config = dict(
    model='contrastive image-text model',
    dataset='regions of photos with short descriptions (Visual Genome)',
    train_examples=50862,
    image_size=48,
    crop_scale_min=1,
    horizontal_flip=True,
    translate=0.12,
    tokenizer='word',
    vocab_size=6471,
    loss='softmax',
    embed_dim=256,
    encoder_arch='mlp_mixer',
    encoder_norm='layernorm',
    encoder_norm_position='pre',
    encoder_activation='gelu',
    encoder_mlp_ratio=4,
    encoder_parallel_block=False,
    encoder_dropout=0.1,
    encoder_inner_norm=False,
    encoder_patch_size=[4, 4],
    encoder_conv_stem=False,
    encoder_layers=6,
    encoder_width=320,
    text_encoder_causal=False,
    text_encoder_width=256,
    text_encoder_layers=6,
    text_encoder_norm='layernorm',
    text_encoder_norm_position='pre',
    text_encoder_activation='swiglu',
    text_encoder_mlp_ratio=2.67,
    text_encoder_head_dim=16,
    text_encoder_fused_qkv=True,
    text_encoder_bias='all',
    text_encoder_qk_norm=False,
    text_encoder_layer_scale_init=0.01,
    text_encoder_parallel_block=False,
    text_encoder_inner_norm=False,
    text_encoder_positions='rope',
    init='trunc_normal_002',
    residual_init='none',
    optimizer='muon',
    muon_scale='match_rms_adamw',
    learning_rate=0.0026,
    momentum=0.95,
    nesterov=True,
    orthogonalizer='newton_schulz_5',
    adamw_lr_other_params=0.0009,
    max_grad_norm=1.0,
    max_steps=7000,
    batch_size=256,
    epochs=35.2,
    lr_schedule='linear',
    final_lr_fraction=0,
    warmup_steps=350,
    weight_decay=0.4,
    adamw_weight_decay_other_params=0.05,
)
Rows from block 3 of the image encoder of a small contrastive image-text model, named by matrix and row number. Rows with one number belong to one neuron. Each number is 128 + 24 x the weight over its row's rms, rounded and kept within 0 to 255. All counts start at 0. Numbers have three digits each.
After each neuron's rows are labels from the 100 images, of 14848, where the neuron reaches its highest value: "peak at" is the part of the image that holds the peak. Only what is clearly more common there than usual is listed. The data: regions of photos with short descriptions (Visual Genome). In brackets: how many of the 100.
# fc1: MLP up (encoder.blocks.3.mlp.fc1.weight, 1280x320), inputs 162-215
# fc2: MLP down (encoder.blocks.3.mlp.fc2.weight, 320x1280, transposed), outputs 162-215

fc1.238:151127128142098132093142156155076098142137155164121120093132082100084128117138127141121135104135078136142081133102123093115158128106144152132130145128099107122124
fc2.238:124162135052142134155141116105150159128143100084139146153127162127111122134135134104110169179156152098106133132150169149150083100145126113113146101117172130141125
peak at: top left (40); centre (27)

fc1.19:123099081086139129157133131125135121123100124126141152132113101100127114111121097123099129118079121115107129086143156161124160136136141137127144114131105115166097
fc2.19:140153129150112134090105119143119129067157100164148125137163126136113096126101110139156124093145146143106121139126110098111087132171100105133127131097154183144135
peak at: centre (43); middle right (31)

fc1.454:148115140098104121164133131127122106148146105137139112099115102135114172161174122183144101143171140112124132146129118189144144169131108109121136093157135105107119
fc2.454:109102147113165156097152143136157115144148126117135116110123099176173159153129117112134137117066110142124119148136138112120158105122156130170100170120132136129152
peak at: bottom centre (64)

fc1.72:127150146087130110050149119120114125111078127155161145104133143130136141133123105141135149088125126098175126141143110105095120166102122112102112067164145098130142
fc2.72:143089140154154121187122148136153135137119128135120103164093159179122151118139147144118109153137123151080110114138158130172174103143112120121116128088098172105132
peak at: bottom centre (41); centre (33)

fc1.744:141125112085118117134108100140113105107090125140101175108142101105152154085139123132137100157124123105087124159145143132135150113074163117108166101132111143115124
fc2.744:129126152167136110151113130100167155134137121152154073139136143154119103123112104127103168090140142169132139098100159119129120121158088175166127117112172140124158
peak at: top left (31); centre (27)

fc1.17:132133106128094154134168131156093097090108139095107156118130102130117110118144148155118149127141143083124122133163101150132132116136107166118131114112160138124135
fc2.17:111169151147139108128118119096109134101063100161126114151142141112110181089092107070177126134121122142116171114097141114127112067157113110146113132108138146105147
peak at: bottom centre (30)

fc1.375:098147133123087125143130148151196150087130139069099112104127138135127124129133136161126117130126138094131143124120097108130132147154148092140134173134103136142119
fc2.375:193116117130140134126110126120082117136153131150125158142115111085116135117112141122142116141153101166129132127125102133128094128103122149135127109112145102118125
peak at: centre (64)

fc1.294:122130153125138177109122138144136115111149147149076146132105136083120133159102128136107156153113147170130148157123160122145087137083141101170143158117122107124122
fc2.294:144087126110130103103129107126141116132095130099127128144104160083094088112138154106161108144127146165118172144109155095143146143101145150141160110148150116157131
peak at: bottom centre (34)

fc1.1:055148148119127167112128135107118113116152121131153172146104141087083083124106143130114154156138148127130113071119088166097152108108135112175120129125135116135099
fc2.1:155126161085173171082143130164121170182118116097133124145120129128117122094132137096159108131146132096097122124116158109090127109165122113117117186075082137114098
peak at: bottom centre (29)

fc1.552:135094116109153103134087136102123143172122138107142108104121154076144106143111111066185108141132131111124123112136116123108177117099125111132150124123126133124118
fc2.552:125135142149099171119172138138157127112130110169106129147132105170117123148137146194109157164126132124159148149137130132135103137182133153114093130132140114131139
peak at: centre (44)

fc1.749:157097166142096189141101092138121156165137108122158113175114150139122131122133149124099130114135148134113115113113156104094132102124152142137138115162104190094148
fc2.749:167087118116113101139131134130151106158116136128117146119102124105110188079191101135105120166072137149142102164168139137123167143141137126115098145118119081159089
peak at: bottom centre (35)

fc1.374:118125141138156125156180152140101147146103143138094158135108125148092110120144141188073121095142161135098135097108144160144148098135134105133098136121122103152150
fc2.374:102138121123101137078084139114142132125142152110165177132107129136166151124114124078173126176101117108164186172147132116099140137132115134122144120145110127094074
peak at: centre (50); middle right (29)

fc1.242:122072140151120114114097124113134108177138163162176083141117128145149110124130136132115175153157132167162125103075105112129133120102098128119083150177157131141170
fc2.242:139168143128128124152137133107122133141110048066164138111123161121175136109101127136167136109117166161126148162172094129149138155134131098086151154100151100156125
peak at: bottom centre (37)

fc1.360:122100117111115172161110139156159149132148115116169163123112145107159135098111120135099091111088141123124131141126114155152176131141126135118125159117118117143113
fc2.360:153132129131119110108123117111101084109064108115106092146135124133109116132125124116122155137166097165141108099091124113139086093144116091136139130110150145134130
peak at: centre (49); middle right (27)

fc1.101:161143164134129148124122124125126148109072091099149053171129170151135135169109142084123137159172177156123098148135121162141115159112141149129109130142088163100138
fc2.101:137175081066096100117133105148156108110125138136114126142130119118150116132098150143162120062112141111146075127125107159137158158086117113106133112163154077096120
peak at: centre (28); bottom centre (27)

fc1.688:134126099094133158132107132093157136132156084132171101104122091130097183147138151116142117108136093121108121125123184129146148116113101084153139059157173107106113
fc2.688:120124155158112113124152109134112098132107127137110154130131149116121104112160096119123135130105154165157108138136068102157126143144107184121090156145096177117104
peak at: top left (39)

fc1.154:172115129132139137116091098069069133113126143154134151164102131137118156133174128148135154115089193175129114114133149140145123134136146129126141120119168114105111
fc2.154:105186118118110116137149108150105150147150111158143125136113167157149112145120141106115098143133095106126128127146092116126162096120149118138158160116098144161106
peak at: bottom centre (54)

fc1.280:141131135100113113133093121118164068104116126102140116155137144095166210128122117109116110116180156141139125166158133125180119171122150165128096125133104110108138
fc2.280:168154104119128134108135111106130169129122118139142078144119128150138134105145129155135112098142093150140139153108076138151101088155134089132099143135132127127152
peak at: top left (30)

fc1.354:155136115152123121145122110131112142106130153142122102181122101126103142162116126127093050133143124114114115092120124116123135096151155146137098112129065108068135
fc2.354:121080146150152108105114142116150158080100135137183079118103071102143119120112152164104118122156115145173129124174071142121099158114149111149107141119118149133095
peak at: centre (48)

fc1.239:146114181151127123154145109155140116099141177102096104139115111137109127146102159089132122115117154130085078111152124129059109118127115108091094171126145148107131
fc2.239:114124120116100116139144123140113135112132106127138145111090154153117129131160089118145106096153130112159184108104137127121095122077182173135132112098120147147124
peak at: bottom centre (40)

fc1.405:150114091116132120123175150147160156154135104112124112141122089116118128122146094099125121114121165132104106121112159071123125097158085111116096095123135114146153
fc2.405:171103128142134121122050106088131087126145132135128086143087120140144089128105132140105145132154116090142145144123109158116088124145165152101122109135149117111142
peak at: bottom centre (33)

fc1.512:125148134118089171113098188126135049097096143075124147157121160145097156087157091154150117149121148142113123134128067085151153113143130123122124152124155151142152
fc2.512:152121121164134106157154104120120156166140092156143105091137159108171107148078154106132093099111122112127143096136155160094108122114163120128128130127094111122111
peak at: bottom centre (52)

fc1.474:139148077125092109124168091130097145134127148159119120079112092147138132128134122117118150105150108152128182161149112129104116117106116139105145169143126137138132
fc2.474:154114150160133166103131124146103128092126102111110146161123170146109128128124132159144112130150169078146093111101145114153122134151118095099159103115133092098147
peak at: centre (62); middle right (28)

fc1.643:130143119145138119133160138152133141115163094070119118120123137107147128114091145132163142112133044112125087151105092136127161076108110120131114165105115136142108
fc2.643:160149161114111106152152124084094127150114122147145124108144146148099145129142121130083122122112195147129159122120151124121063148141094134167140081118116089135163
peak at: centre (70)

fc1.702:097129088118145145112096106109100156184086149140192084146126150135106150159134154103123106144148110148097123142124094122118141140143098161133131108109095132116127
fc2.702:116129150147100088135131147120153113086131108127095174141126065166139120138102098150131168128110136107120143111109137135133112121131148079137118135165139126130098
peak at: centre (55)

fc1.156:134146133121119115134106128131159105167111123122113146096064139140140124148095125156112153106134086126163167121138110157167122146109135141172128144116169159124133
fc2.156:127122165118160142143185128110115124086146154127114113148112084092166120126116122121138072142119133124122126131129123149096085119124110106115099116075102141129129
peak at: bottom centre (52)

fc1.86:164113087133148115150090065132131139117156147113143125127145128183114175109109134135168110102100132111102141127159124141172066091160142141091158127094158116099090
fc2.86:115130175153124148111169178157134105152122112124086112146092117079141115140134126131114157129137123163158102139098125110094183148113115122156154126153133118158147
peak at: centre (52)

fc1.424:137112118121130113127171133177153139186130177134132079108117087061118128117142121154149125138116092126108104130123123101120108145120118144157146112151150129106145
fc2.424:148130140130087150126086117116105125055118090147113175183141133154135125144104100097098162140149132090155155105169113150125136130138145121076126103129127102145127
peak at: centre (55); middle right (31)

fc1.249:103127127121145151139163120130105105179108143079136145094105141131129149136097096126092129127123174135159119189113125165185091104152138128120131141129131147122160
fc2.249:159136142119135137136105077130082179084138183167128112135163151122135117148111115107111107116180082137135090185100108114124107102155158120137117138153200133126151
peak at: bottom centre (52)

fc1.676:141136114102171087161113130136124087141160154087132162134136135156165180148127137122086146129105094115153145150153133138134113118122164125104126119096156086084141
fc2.676:092093117137070168125119139104187156105110070170119106113089118088118111103087136107144077135140180111110108096137121093117143108122107106122099153145084178158180
peak at: centre (60)

fc1.421:145116089101187108116156145103141159083080126143091132137119136119117156115119149114103136122162132106099131113103172137098148131114120150144144121118120102130127
fc2.421:152113102152102128107104118154132098107138096144167106142099107137154173113117105158130105114114109166130113144109113096168124156107135111107128102147123125174098
peak at: bottom centre (36); middle right (33)

fc1.492:159123132169136151111126118092095142172111120138110111137136099187093164135157093172115122129129166114094155115133078116149114150102091124119146170139138179160104
fc2.492:144114138116153113128088128138184101150095135125130152109158143135118127175118197165130159106109113089152127095135094114141137123128167129115097137116136152159126
peak at: top left (30)

fc1.61:134123093159136111120127102095102145141115151141155133124138099131123161187107125126148143105151159124128172145116098155112080153135147161119121130103122104096156
fc2.61:123056162127132135157131127157122115109141134137132120161173125140145123146124161143128097135081132136114084102130116154119172096090113125133155100146148115157131
peak at: bottom centre (60)

fc1.526:144122130167124120153125136168095138109142120140111116137120112124085152146131128154177143087125134124087128167141158135098145112176110140104103140142118099096180
fc2.526:121124085144168133116081124141100159120153155145142101133156131065111120051070116139109112128112166128102126129094119115110158100143125151144135138135132108148121
peak at: bottom centre (71)

fc1.574:175123103133135108164105155126125115135097162141127142127133108195124148105160139082142115093179142157148134174139121132114071120152110140141126106085095148135154
fc2.574:147069143183174120101141132130143140137117125130139156134155147122088148142154126126121151139187130142153134135135145141144112117157180145119094124175105132148182
peak at: bottom centre (30)

fc1.407:130134098147131183137131140113134106132131180094140108102134104125112151121143117119174129159163112120137180126115134146088136088167096144117134121190108127138139
fc2.407:105088118127132125122113101128099139123102101153120161134157157120073077136106109117083169138079149147099097093132139136138122137125172105131144146102134144117078
peak at: bottom centre (31); centre (27)

fc1.102:127146144114132139130138097139111153103108136144105129152121106097121134100127075107113169116148128121132115110128143158139159146118146129142089119083121104102097
fc2.102:135160105111115152100123124119105110103193129129137140132088120147125168158129126135124085107120134129152098121126080134123130132134180142122143130102150131160130
peak at: centre (36); bottom centre (33)

fc1.351:149122136127145113119188121142148082134174142139165113155101109101143090122100115097157103131156102126151128108107135146172154124100126106145103118142134129104124
fc2.351:111142118127104138123099108096115137113080108106102119106130155150113143126159129147122172124099151162125156137152138098098113154141112168118138120110160129128099
peak at: centre (55)

fc1.345:130154127115144124136152118117137150138099127121127135155141171125142166115109090071174104144165114133141169138136118091088176131145123154143154153159150127143145
fc2.345:124088145124139126103083155123131102127172138151116117079120104112118104145133174169085157110077147138097071114131152168137092107151163123148143134118102094134111
peak at: centre (55); middle right (30)

fc1.211:140146126108155119140140129102107115118086127161136140137139174133180166123124100127147131138081147141143108115111159109132182143156152071126152093143126095114144
fc2.211:110105143110092126133133127130139142142168109154132125153124139093113119147146117139113112097120094127144144138149101122120112138136121153165104094124136149109106
peak at: bottom centre (61)

fc1.531:102104129080160106133114132106117138165070122153151106162105171102117094101140120162117156155109149122128112115085154119122123157160137103146151103107129138124136
fc2.531:150141127137083166106145132103163123106171145121132162074132075143104160165147164095128107109121110129126126143167108152149127137116105161105085143161117123115109
peak at: centre (70)

fc1.713:119132137178159124108135113128138165154119161123110110143120123117099145162155156148086133128099157118134162140115152090127109118140098133134119108114146125130150
fc2.713:169097149114160109116124113106140100132133103121123126070112150101114128136150130107119084162153106136127099137118127125089153156123167113153090169153122149101133
peak at: bottom centre (37)

fc1.185:099133133129156131085114188113142127118151132083155112186134156154069147090114148122108133093115133129063129128157171123128155139116154124116124140092158135135122
fc2.185:123172085130111159174125139132080126161108094158072134129138136104130157121145157102117077167137165148144134151087103132103142111124127072120107129139121102130102
peak at: centre (50)

fc1.358:174144126128120165106143083115127128165128130157112161126114113110112143146114136132117131114115122152119082149137180104106128135145161100126124140098128153118100
fc2.358:111156123127142104138112111138141152118144121170158150120151135177141158141156133144103119092152186096125178140126132164169134122137120164146148149129112142148141
peak at: bottom centre (53)

fc1.499:150142091109141146135119105091100150143164173118147134160164122145134109177091104132138112163155163153100090126156156064073157124120109128135113100137150141063094
fc2.499:081075129121112136127169112143123194150126106139129125147138099104159154104111138121116164137100091084108124113139121137183118159137103136091095109107112124093099
peak at: bottom centre (38)

fc1.28:115151179102121150184120119148126140121138117138170176121157127111138139128137123142100116114139143151136138128129144148137139086148139096134144129106093148099135
fc2.28:149120099165140129099143130114122109146101172124083080166110135153099127151115116126161112137108089150111090128107097110098110176107118121118152105143125101132124
peak at: centre (37)

fc1.191:140124139138164162130148135122153154129123055129135138144147118126125160093126154149134148112139128158117116118125094097128138134123156160139126131159108136163108
fc2.191:120151117133178133129143139130143141121145153179144182140123147124095132117153125131146130154147135141104139124133156151096108150116130101098106148138149119122133
peak at: bottom centre (70)

fc1.757:114103094109118107156103094107074099161149124123159115166138137137102134109116163120176137148133134148133108118101136154100140145122116130134136159149128141160146
fc2.757:145131126132124160071160150107203151128103143130113117096133130095139146128146118124075150138112107101115133151147173130131123091146132155163138128131130108119142
peak at: centre (27)

fc1.299:121125122099130135148207166165104153128107105135137184127086143150119130101144160150150168130111095122062163100130090108121102123126101128111144122117142101154147
fc2.299:086101118162135132101104137177142061159152154160122077115174141133167092130099139145131091072107152112166126157137171134140161154132099140139088142135111115136103
peak at: bottom centre (36)

fc1.74:158125116155113143107142145136129129166090105134102119143151096147128118118131100115119186114171113144118113138118079112149115098135133128101171150141112163117118
fc2.74:161104136146161092120112130167118122150157126151167118118146130117128145113132091137145128137128116131149155148117117108158126135085166090138103162169138113094149
peak at: bottom centre (36)

fc1.479:136156135142121132144087110127151149143151145132125087112111117112119117124079128109152130102144122178120146133160137169140156138110124141125148131145092113073113
fc2.479:115145131148083152163150142162127131134133140123108131171108129158165133104141085129158117142085135138126117120139146122129106062106117146111126165143174128075142
peak at: centre (57); middle right (27)

fc1.522:122153154108136113138116114130160145115104163132142133146132096131127162138127096121127170136097091103130146137117198177116128130095141085124158142128074134128111
fc2.522:131082104125167179117119122127133109177131118099109133109139125126125132159125129084126132154131136137113131104139117153121126137124148170122119145138138080102081
peak at: bottom centre (32)

fc1.141:092128106158107162131116136114156182082135109128102115108091140122123122130169140135116138153121131120149123154156102122150154185180131130163109167124097115147129
fc2.141:141138124097156084095133119125084099143107152117160151099153113157141119149072131148129132122148108149075134079120139132114104105097109123110152120130140144090131
peak at: centre (42); bottom centre (28)

fc1.290:145149135091111168159117117087144123156122126121120145122113072111149138135187130108142112116095122127098152167085130165181156119137140134147157148104114101160117
fc2.290:147158121083093092138114160088100150141191130057139125099100177144105116150092138124113126112109148158150129147136123111104146106188098156112098155128146140137163
peak at: centre (28)

fc1.67:041104099120126104127168137105109117099090082076126125115134173124163144150142124136117126109142083136127165132165080159137132106135112139105122115114135132115098
fc2.67:113201135134159178101165107161172124129131191127104137147120152139170131114156155133122141105127115108107177130143176110092119156102112166098138125130132132152177
peak at: bottom centre (34)

fc1.170:164114098150108099093086112142111124122086127135106150151076142131116111185131120139146125091116111166142089132120125134113114123104149109141162167117151100138122
fc2.170:102125159098143145142171146124151131129144173137126134071150134123130153095145153124127121169119125131141178129166140090130139134132113109151096124128090153101126
peak at: bottom centre (40)

fc1.38:166124119126187134133113168094086152151144140103109134123145146124092154139152088115099110103119155138128170179125121146121096124074115116098092144122132135116122
fc2.38:124123160127122114073155117149153120126081136116106144139126120141150112119122157097162152153131099117133134149115155142166167148158110133156103132149112126126125
peak at: bottom centre (62)

fc1.357:160165106133078115118160156132179130130159106156136106149138123107167105124112139087103092171169076113092159143141153120110103154103134106113114125134187114143123
fc2.357:147090162119111153130105098114098138152069140101070134164110115161119154110160112142144179096116145132158090128129096098166165119118101097147133112142099157115118
peak at: top left (35)

fc1.543:133118111100154129112124103108127129099121102132122120159137116152113141135132125082110123135129087142186096086168183176152166142149130111121142122121134113175130
fc2.543:075127116149165147129175160132163084164119132115103160080136137115169179113133157185102136148160135133122155140138107141121060120124153135148122115142090156148140
peak at: bottom centre (40); centre (28)

fc1.495:145086147148100094107135105105148106134145128092135112087144074142093083129116123164167156171139131153104121145128118136082091127127143120115131159120133129123078
fc2.495:127152121148148133159137170152109159071108151136087143121084138108136151114047147129112084114098149111155135094147154144137133161124150131100105118099148131126131
peak at: bottom centre (30)

fc1.284:106147169137133150143143154159156118116125131143138122127130101131121088087186127144122100141109125142092110103166056125153105148141058091135158137140125085109130
fc2.284:157124093113119140116109118093111129082144102148106147135147123118141145155079114088112146124150130083185130141130136142129144096119195177095122089105128135140121
peak at: centre (64)

fc1.445:101111103123116105145148158147171118092166143153128097116116132107103124098152149095154143135126124120142141122166108130154127120125140124129108158163124164116117
fc2.445:133126137103138141098136104107087144139081130121121115151136110162165116113117126187104112122122102145137126110101153123112151148134108152135138116061133113159131
peak at: centre (49); middle right (33)

fc1.553:128170149179165116135155108166155131146102103141088159146120098158102149145123139106057096092127100134097152128125114107172102151133126140089115110131145112145114
fc2.553:102119106094168135127096161097113138116144155116135120130117138136128098164128133143171130138084087125130105123131135158124178116074128128108134158123129144122128
peak at: centre (53)

fc1.535:149137114108124109167135128140138113149100139128134120131140139151107123122120145122145126067104128187108118134094147139079147093151162134150144104103137133114060
fc2.535:128107137100115112126109091139109089106126108115152160161163111102102154103126109176101079138122085100185134186204132151143125149069104111118102133160119166143105
peak at: centre (37); middle right (30)

fc1.423:156122109102112130106131137135147155137123124177108105125125148118129104152117096089167173144129099143075144156183107138150149143144069115167146113058109132133152
fc2.423:117141115167097109146153114109109121119113133116174139118136120131127137118125151137104080146148142104164143108183093123107119130150165108118113168182140125121129
peak at: centre (46); middle right (29)

fc1.489:139151148152130153130115134135159092136143095109109124111119110123122130109135166074103075140148144115149182143131122117104138151154120160181119164128148158144107
fc2.489:147156110127167103105091118116081141122102127154092172117161121137110083165122128148140093126155143169135106114140135136152079172150136108086147115139114166130113
peak at: bottom centre (58)

fc1.43:119138135159147158117139130113125102124127090163163106158091112106129152051122135114155161117151108144119104185130105108140114156131110132103126124125118136118177
fc2.43:158085132110095147139103129099139131105086149121123156130138118146109139126147129112136181140134112142108092108145153179160070121176097119124150114124068115152090
peak at: centre (41)

fc1.456:161118107118145151116073103086113171197115161147149112121129126102106134131150103125122117094127148155150134136143175172131106129096138128124153111156129096109140
fc2.456:111171113135101127125168139169149079099131101119110131157154122109148176108136126144169160204124103142141105096140094097182129126161140133139127152114098158133117
peak at: bottom centre (28)

fc1.324:117146111128157149092147123167154149127088125130132129114124126141066122168112086115145101141146113145146136116122124101136140102165087077149127075157163154166135
fc2.324:153103124167144120149133165122088140172142094127150140164136116118126111140156127128148154114112152104134097150111131132133145135122189152153115140098074115112140
peak at: bottom centre (48); centre (31)

fc1.463:178141130095129150164127151088121105115146187162140163143094134155104075147106146139141152154130099148134164107118132124078127148175090117113110099106130147105113
fc2.463:124147145105104090102148142117116157155069121130140106093073113121116104095125166133142165119155158107130123144162093136149142125120131123115173115136139059122145
peak at: bottom centre (32)

fc1.298:148142140129109141101098146142145109105115096142120130152128130091115092151145156179133109111165183153092124144123114076122165134106130115121151094122163102073149
fc2.298:106130136137148134146157137093127169152161153132123105135146135143124142092137155076144134104103073148153135119126119159139125133136113097166094119145096178141100
peak at: centre (39); bottom centre (31)

fc1.214:105148108147094129141128098103122125138147134077099159141145134121138124109154105108155105115136119116067140098084136107105130151129100154140157157118095120136114
fc2.214:126146126162133093118131156138112129139056136119175112146104105139118156153097127163112154129081126167147112154148151104131145098126145141143091126105167151120172
peak at: bottom centre (54)

fc1.539:141158123091160117159083095112166126137102182086134093151157130092113118129123143133135149135144152103084182150106136136132135184157140118140145094107175120097076
fc2.539:126114156161135151107101097116133141120110116140072135124146097137121140146109147138127133130114086121157136100098127107135160116104121056124086152130155144155157
peak at: centre (31)

fc1.367:145111103112089102127107113168165108166107152131172116119109129195085154151128131137102130074120132151097133130132112128110126102147119120127149132171117141147151
fc2.367:133154166134146117117138140083097118112122140153115157132171130090134096097139111102128120159128135120105122071136153110136115157122122147149111110069130121098077
peak at: centre (39)

fc1.104:135138132123119141095166114090162161083115120069094103129140127113159108146106118187152128128154139120130126136080072098140115094153143158129132133140080119133097
fc2.104:126131147161166147131123122138134114132119117129108136128128117117132101081102144099144142159131114145135140106127126158130087154086138129103113114110150161111145
peak at: centre (34); bottom centre (29)

fc1.333:133145167164092110140149125123099123112110113147153136151136154130122092166140188094124107130151106107173175117117143194154131130162131128144129091140125153103105
fc2.333:108082110114157140135092107125166152116165153100104133099130124132123109132122074166122149153085161148101117157139109080101111124078136131080125177123158127098129
peak at: centre (71)

fc1.377:154155124114138119138160128104189129132161158121106129109133107172164133110115139103128111152171125108115107106111195170110134114139095102080123113106183148151123
fc2.377:145088122142103161089111124120098125144090092139134115137126145084079113138133083135117169131096136128141150140158088098145112141138136136138125156121086107112141
peak at: centre (39); middle right (28)

fc1.521:173117123101118126099145116079151126117122132147138167179158114091156098141167124114105140122160141130110128126133162160143147128159100135155109140112120121118152
fc2.521:075112141169137135150107105154134108133110106130086092112093144136134171156142111147133107141102128097141130153154137106137129138102138097106134147170147141172102
peak at: bottom centre (47)

fc1.353:144102129172090145118100145128141083131124137150157099131141113103142139143120127113097145113142131110114127100104142098128151117138164145145108089159123106138129
fc2.353:140196105079173098132165133163120154105143135103122148126122109126111085106132156144151115156120141130161138152138112143135083079117062113141139168098100151129089
peak at: centre (60)

fc1.210:159104122154145091117123125167147095136128096125108166126108143134132112124135111104118168095150172178093124113123155134141129167129150142124100106100156159163163
fc2.210:111147141137114113146115083091112148160133105137155116160116121115168137147156123144130088136076106102145100132120077141100131105132090110145139093143121111111123
peak at: bottom centre (43); centre (27)

fc1.332:133088164121169084089118120131126100145140150148131094141144128103158111091111112142138164094125103154127133123123113165112109152134094124127121170099130143136117
fc2.332:101158122133074156188126091094092154158114110148116129112109163139093165137134148125130116172137151151127099134114139106138128163150101112134112105145135105134118
peak at: centre (73)

fc1.546:161193147118132108127123175121147190081112130134152122163113142076108136101162128119124143123159106129126168113111145119128131119150132116140117133128102162158099
fc2.546:129140112115162153085102114114105102126142128116137207088127155170138130127083120109143092178128109142117135160111149124141120136133125102119137111136100113098135
peak at: bottom centre (35)