config.yaml
crop_scale_min: 1
horizontal_flip: true
vocab_size: 6471
embed_dim: 256
text_encoder_norm: "layernorm"
text_encoder_norm_position: "pre"
text_encoder_parallel_block: false
init: "trunc_normal_002"
optimizer: "muon"
learning_rate: 0.0026
orthogonalizer: "newton_schulz_5"
adamw_lr_other_params: 0.0009
epochs: 35.2
final_lr_fraction: 0
adamw_weight_decay_other_params: 0.05
Rows from block 2 of the image encoder of a small contrastive image-text model, named by matrix and row number. Rows with one number belong to one neuron. Each number is 500 + 40 x the weight over its row's rms, rounded and kept within 0 to 999. All counts start at 0. Numbers have three digits each.
After each neuron's rows are labels from the 100 images, of 14848, where the neuron reaches its highest value: "responds to" is what is common among them. Only what is clearly more common there than usual is listed. The data: regions of photos with short descriptions (Visual Genome).
# fc1: MLP up (encoder.blocks.2.mlp.fc1.weight, 1280x320), inputs 240-319
# fc2: MLP down (encoder.blocks.2.mlp.fc2.weight, 320x1280, transposed), outputs 240-319

fc1.390:513448514495517482550494435494498459435477429515401521531443509528497566586451502479500549493481493473516471452548512457458569504524534569394540534459439461483467486495582454487479527477520562452499557487508466473558457446519515485511545481
fc2.390:519502481546537507493537455499468476471520512451565478475523520458496553541504443444453488573508597468505473528526527490556513434467523473498513494529499572517508550537540545556451460398417502509451547458574514474507460567501522503555440527
responds to: text has "sky"

fc1.745:519500454436491488481531435473550501458511534475476564478452471517564452413472536559513478485474472521481565536452515475456433510477472553465485517449467473568545526537517443575514491545556480421515550527558526475491526496540489562481521524
fc2.745:476515553528459506526492471528501570511556494528548523516525518502444525541481485460533470558550452477530404549519493505558603521426513477522479452472491521469395510469481556443501503458455490533490556432534499558492551560445636513486489464
responds to: text has "sky"

fc1.498:534516455472510423503516500501476517443423520502463434536529532545495485567473511486498540441479500570460538459436509490545480470481482503570502511506510486522440469566483505505458465486477550460486519456477524474505432499519494487525493448
fc2.498:422463532490482489509480450426533542514506517475486595453444525455548532521552487521554531609498512490546530502518480500425500540519495572469543502439495528558467467541565483505548553549501512503471490441495479527492547485473469470422465463
responds to: text has "sky"; text has "white"

fc1.489:498551445476488471432521544576487428477488448549566499427527436535500573431520481566454529506532500498518500543511519583559511493486445494498467469534483474554503508498415544541467523572530597524477546504518547531468563491557542493457538536
fc2.489:469428465507501538519446452539499515545520488485517472550527554466461441472535509458549463548407483506506498497423473455493558524477510504448557495480498558417508485488496391415477517512497517490479490474519474425552460488504443554518511509
responds to: text has "sky"; text has "white"

fc1.404:440484505481455527493459492523496493447443433515459544462449543541546464472525487527561480449533459492527403558433456503486492422491489508457490484481509474497503436551492493547530502566521499497442445540410585531547477491556460493537480426
fc2.404:550464463505525510505501492456464516514526513473506498474553400389511501560479521465517504522501494528472561509540524511478501549502547423476535531532432498504466523466469496481440525428450537551547543451596483505483526517420524505449472534
responds to: text has "sky"

fc1.9:478466469509564488511489472510491497556467505486484439521489469534508527536469500575499459538462458546535496434542482418541523517487462530457430491464497491401552515488468463578562474515411469507484483594496558520538551469471540543542462468
fc2.9:511468516508585466504561464513482496503514566489527504486545495451531517487434504465516554517513510527481517485494525435514508548569506497502482532548513501460446475504566541448471494494596512542470459466525493507457423474397522489457526486
responds to: text has "sky"

fc1.378:542464492489482487458464515520487460504491492612486565573459537496496533525556465492544502452492513541563565476497430519480477529515444459487521521518523458482452544527461527454512530561465473433596514558485488546453521516478503532508482526
fc2.378:473593523509583503503506443460514495456509455432454532482529482503532467527481455480452413525525473464444539506490484477545519461513552541565544473439500488562500393458525488516508436474535530560440495522524551476542420425552550533462549514
responds to: text has "sky"; text has "blue"

fc1.419:537443536487507529501449450444502486482475565517518528553541497548504498539626488478501454603423487484416512442478491509506538522575435501446517497528495534489471490477511521428466519543477553464534486511466458442475513526596474433435475396
fc2.419:524553477481459504544501541543561490486516442484489476497506566472476429442573504559459455447470508459477445429551510470489480468492481521522469454495533460556560468486550454567388506507607538474490448449518510486469491408594544547574531536
responds to: text has "sky"

fc1.401:498432471499498525471544509506532521551475527564413499535494487518414506485437513543509589478453481515521443494537509446476454512520501416412472486394502398499554492507502576510531483534548484459468498505548561510512540497517501551496446539
fc2.401:535564538517538429530468474548462485451483529425546527511539489513577571509548523507509500574594485508493473557466501569496553475510438553544482561522508562448507468485465553514493484485439551577519516453467428486516466487457522481500536431
responds to: text has "sky"

fc1.193:530539519525499449532431543511512584432484436421490480545502450460531484437520535570521532541454425555488506448481490517493477460396451520486424511463415512483559488478536493446508592475510501529477565451515527525519456375494507484561508513
fc2.193:485439479503476539524523511500437520431546535580456474477517547446489505468548561452453478466515503486473445509512586528504548508537454497552543483467448511432505590431455539571531482473549520422526486514534458512537510579474481547480497472
responds to: text has "red"

fc1.475:513511500510510427514480424523499478577473524468482505497525539532539545543458509520540432444493560467538514539514464510520495532531522462491495575460478486509481499491488481476532502535489582487589515543496465503564496460549463506454520574
fc2.475:491539482532450484436478480480543532535472477460489450486436455505446475479499514596518510516461509485488481515554482459481561457473490497474447451425495509505419442483488478459490523484504508470468494505519502523454567543462511489569487485
responds to: text has "red"

fc1.579:528501475477503534463569512485432482559482496471466513559555489436509591500531550489533493597565543503541504443489471464477456507520485462504488490544502520446387529477450466506509464566528491532520478492448546410538524512488520472424460470
fc2.579:527473547470529472523432449519561483503497531506552573478475513555503455502532483461480489449475512483420452516473458537473574472551532528468558556424497517500511457543539477457477476486493458474491516505562471556511502518537439483559512486
responds to: text has "sky"

fc1.91:494464489438459517498484449493518476518536466553455541485512505523472489483533471441551501528503491526493542508536447530509489556464439605502514466446457499547552483572524533528438516525494402542473448565524494482531545492479563524489461511
fc2.91:417567482559590483510493485515483553476425538512495513489511414399530537503466527527445509479476552456501515489461503491522485452564546384505426469521534477470492518485480549492484516438477594447568514411481534514468427477424496543461498501
responds to: text has "sky"

fc1.236:567481471504491464473489549478524525494467503496496547566548563476508546517496490582446454504467509468464495443424552542495618446523505482562485429487543434466503484461484504514517536523514523551454441499553515477499471456554556481535476473
fc2.236:420504548510496446542483495540501488570556512461455448481498498505484503493448462476560583430492469498571501539544455482490436564513513587457515568555484498497516445533546448509482542465529564485520519442448539544543571563450483514529493538
responds to: text has "sky"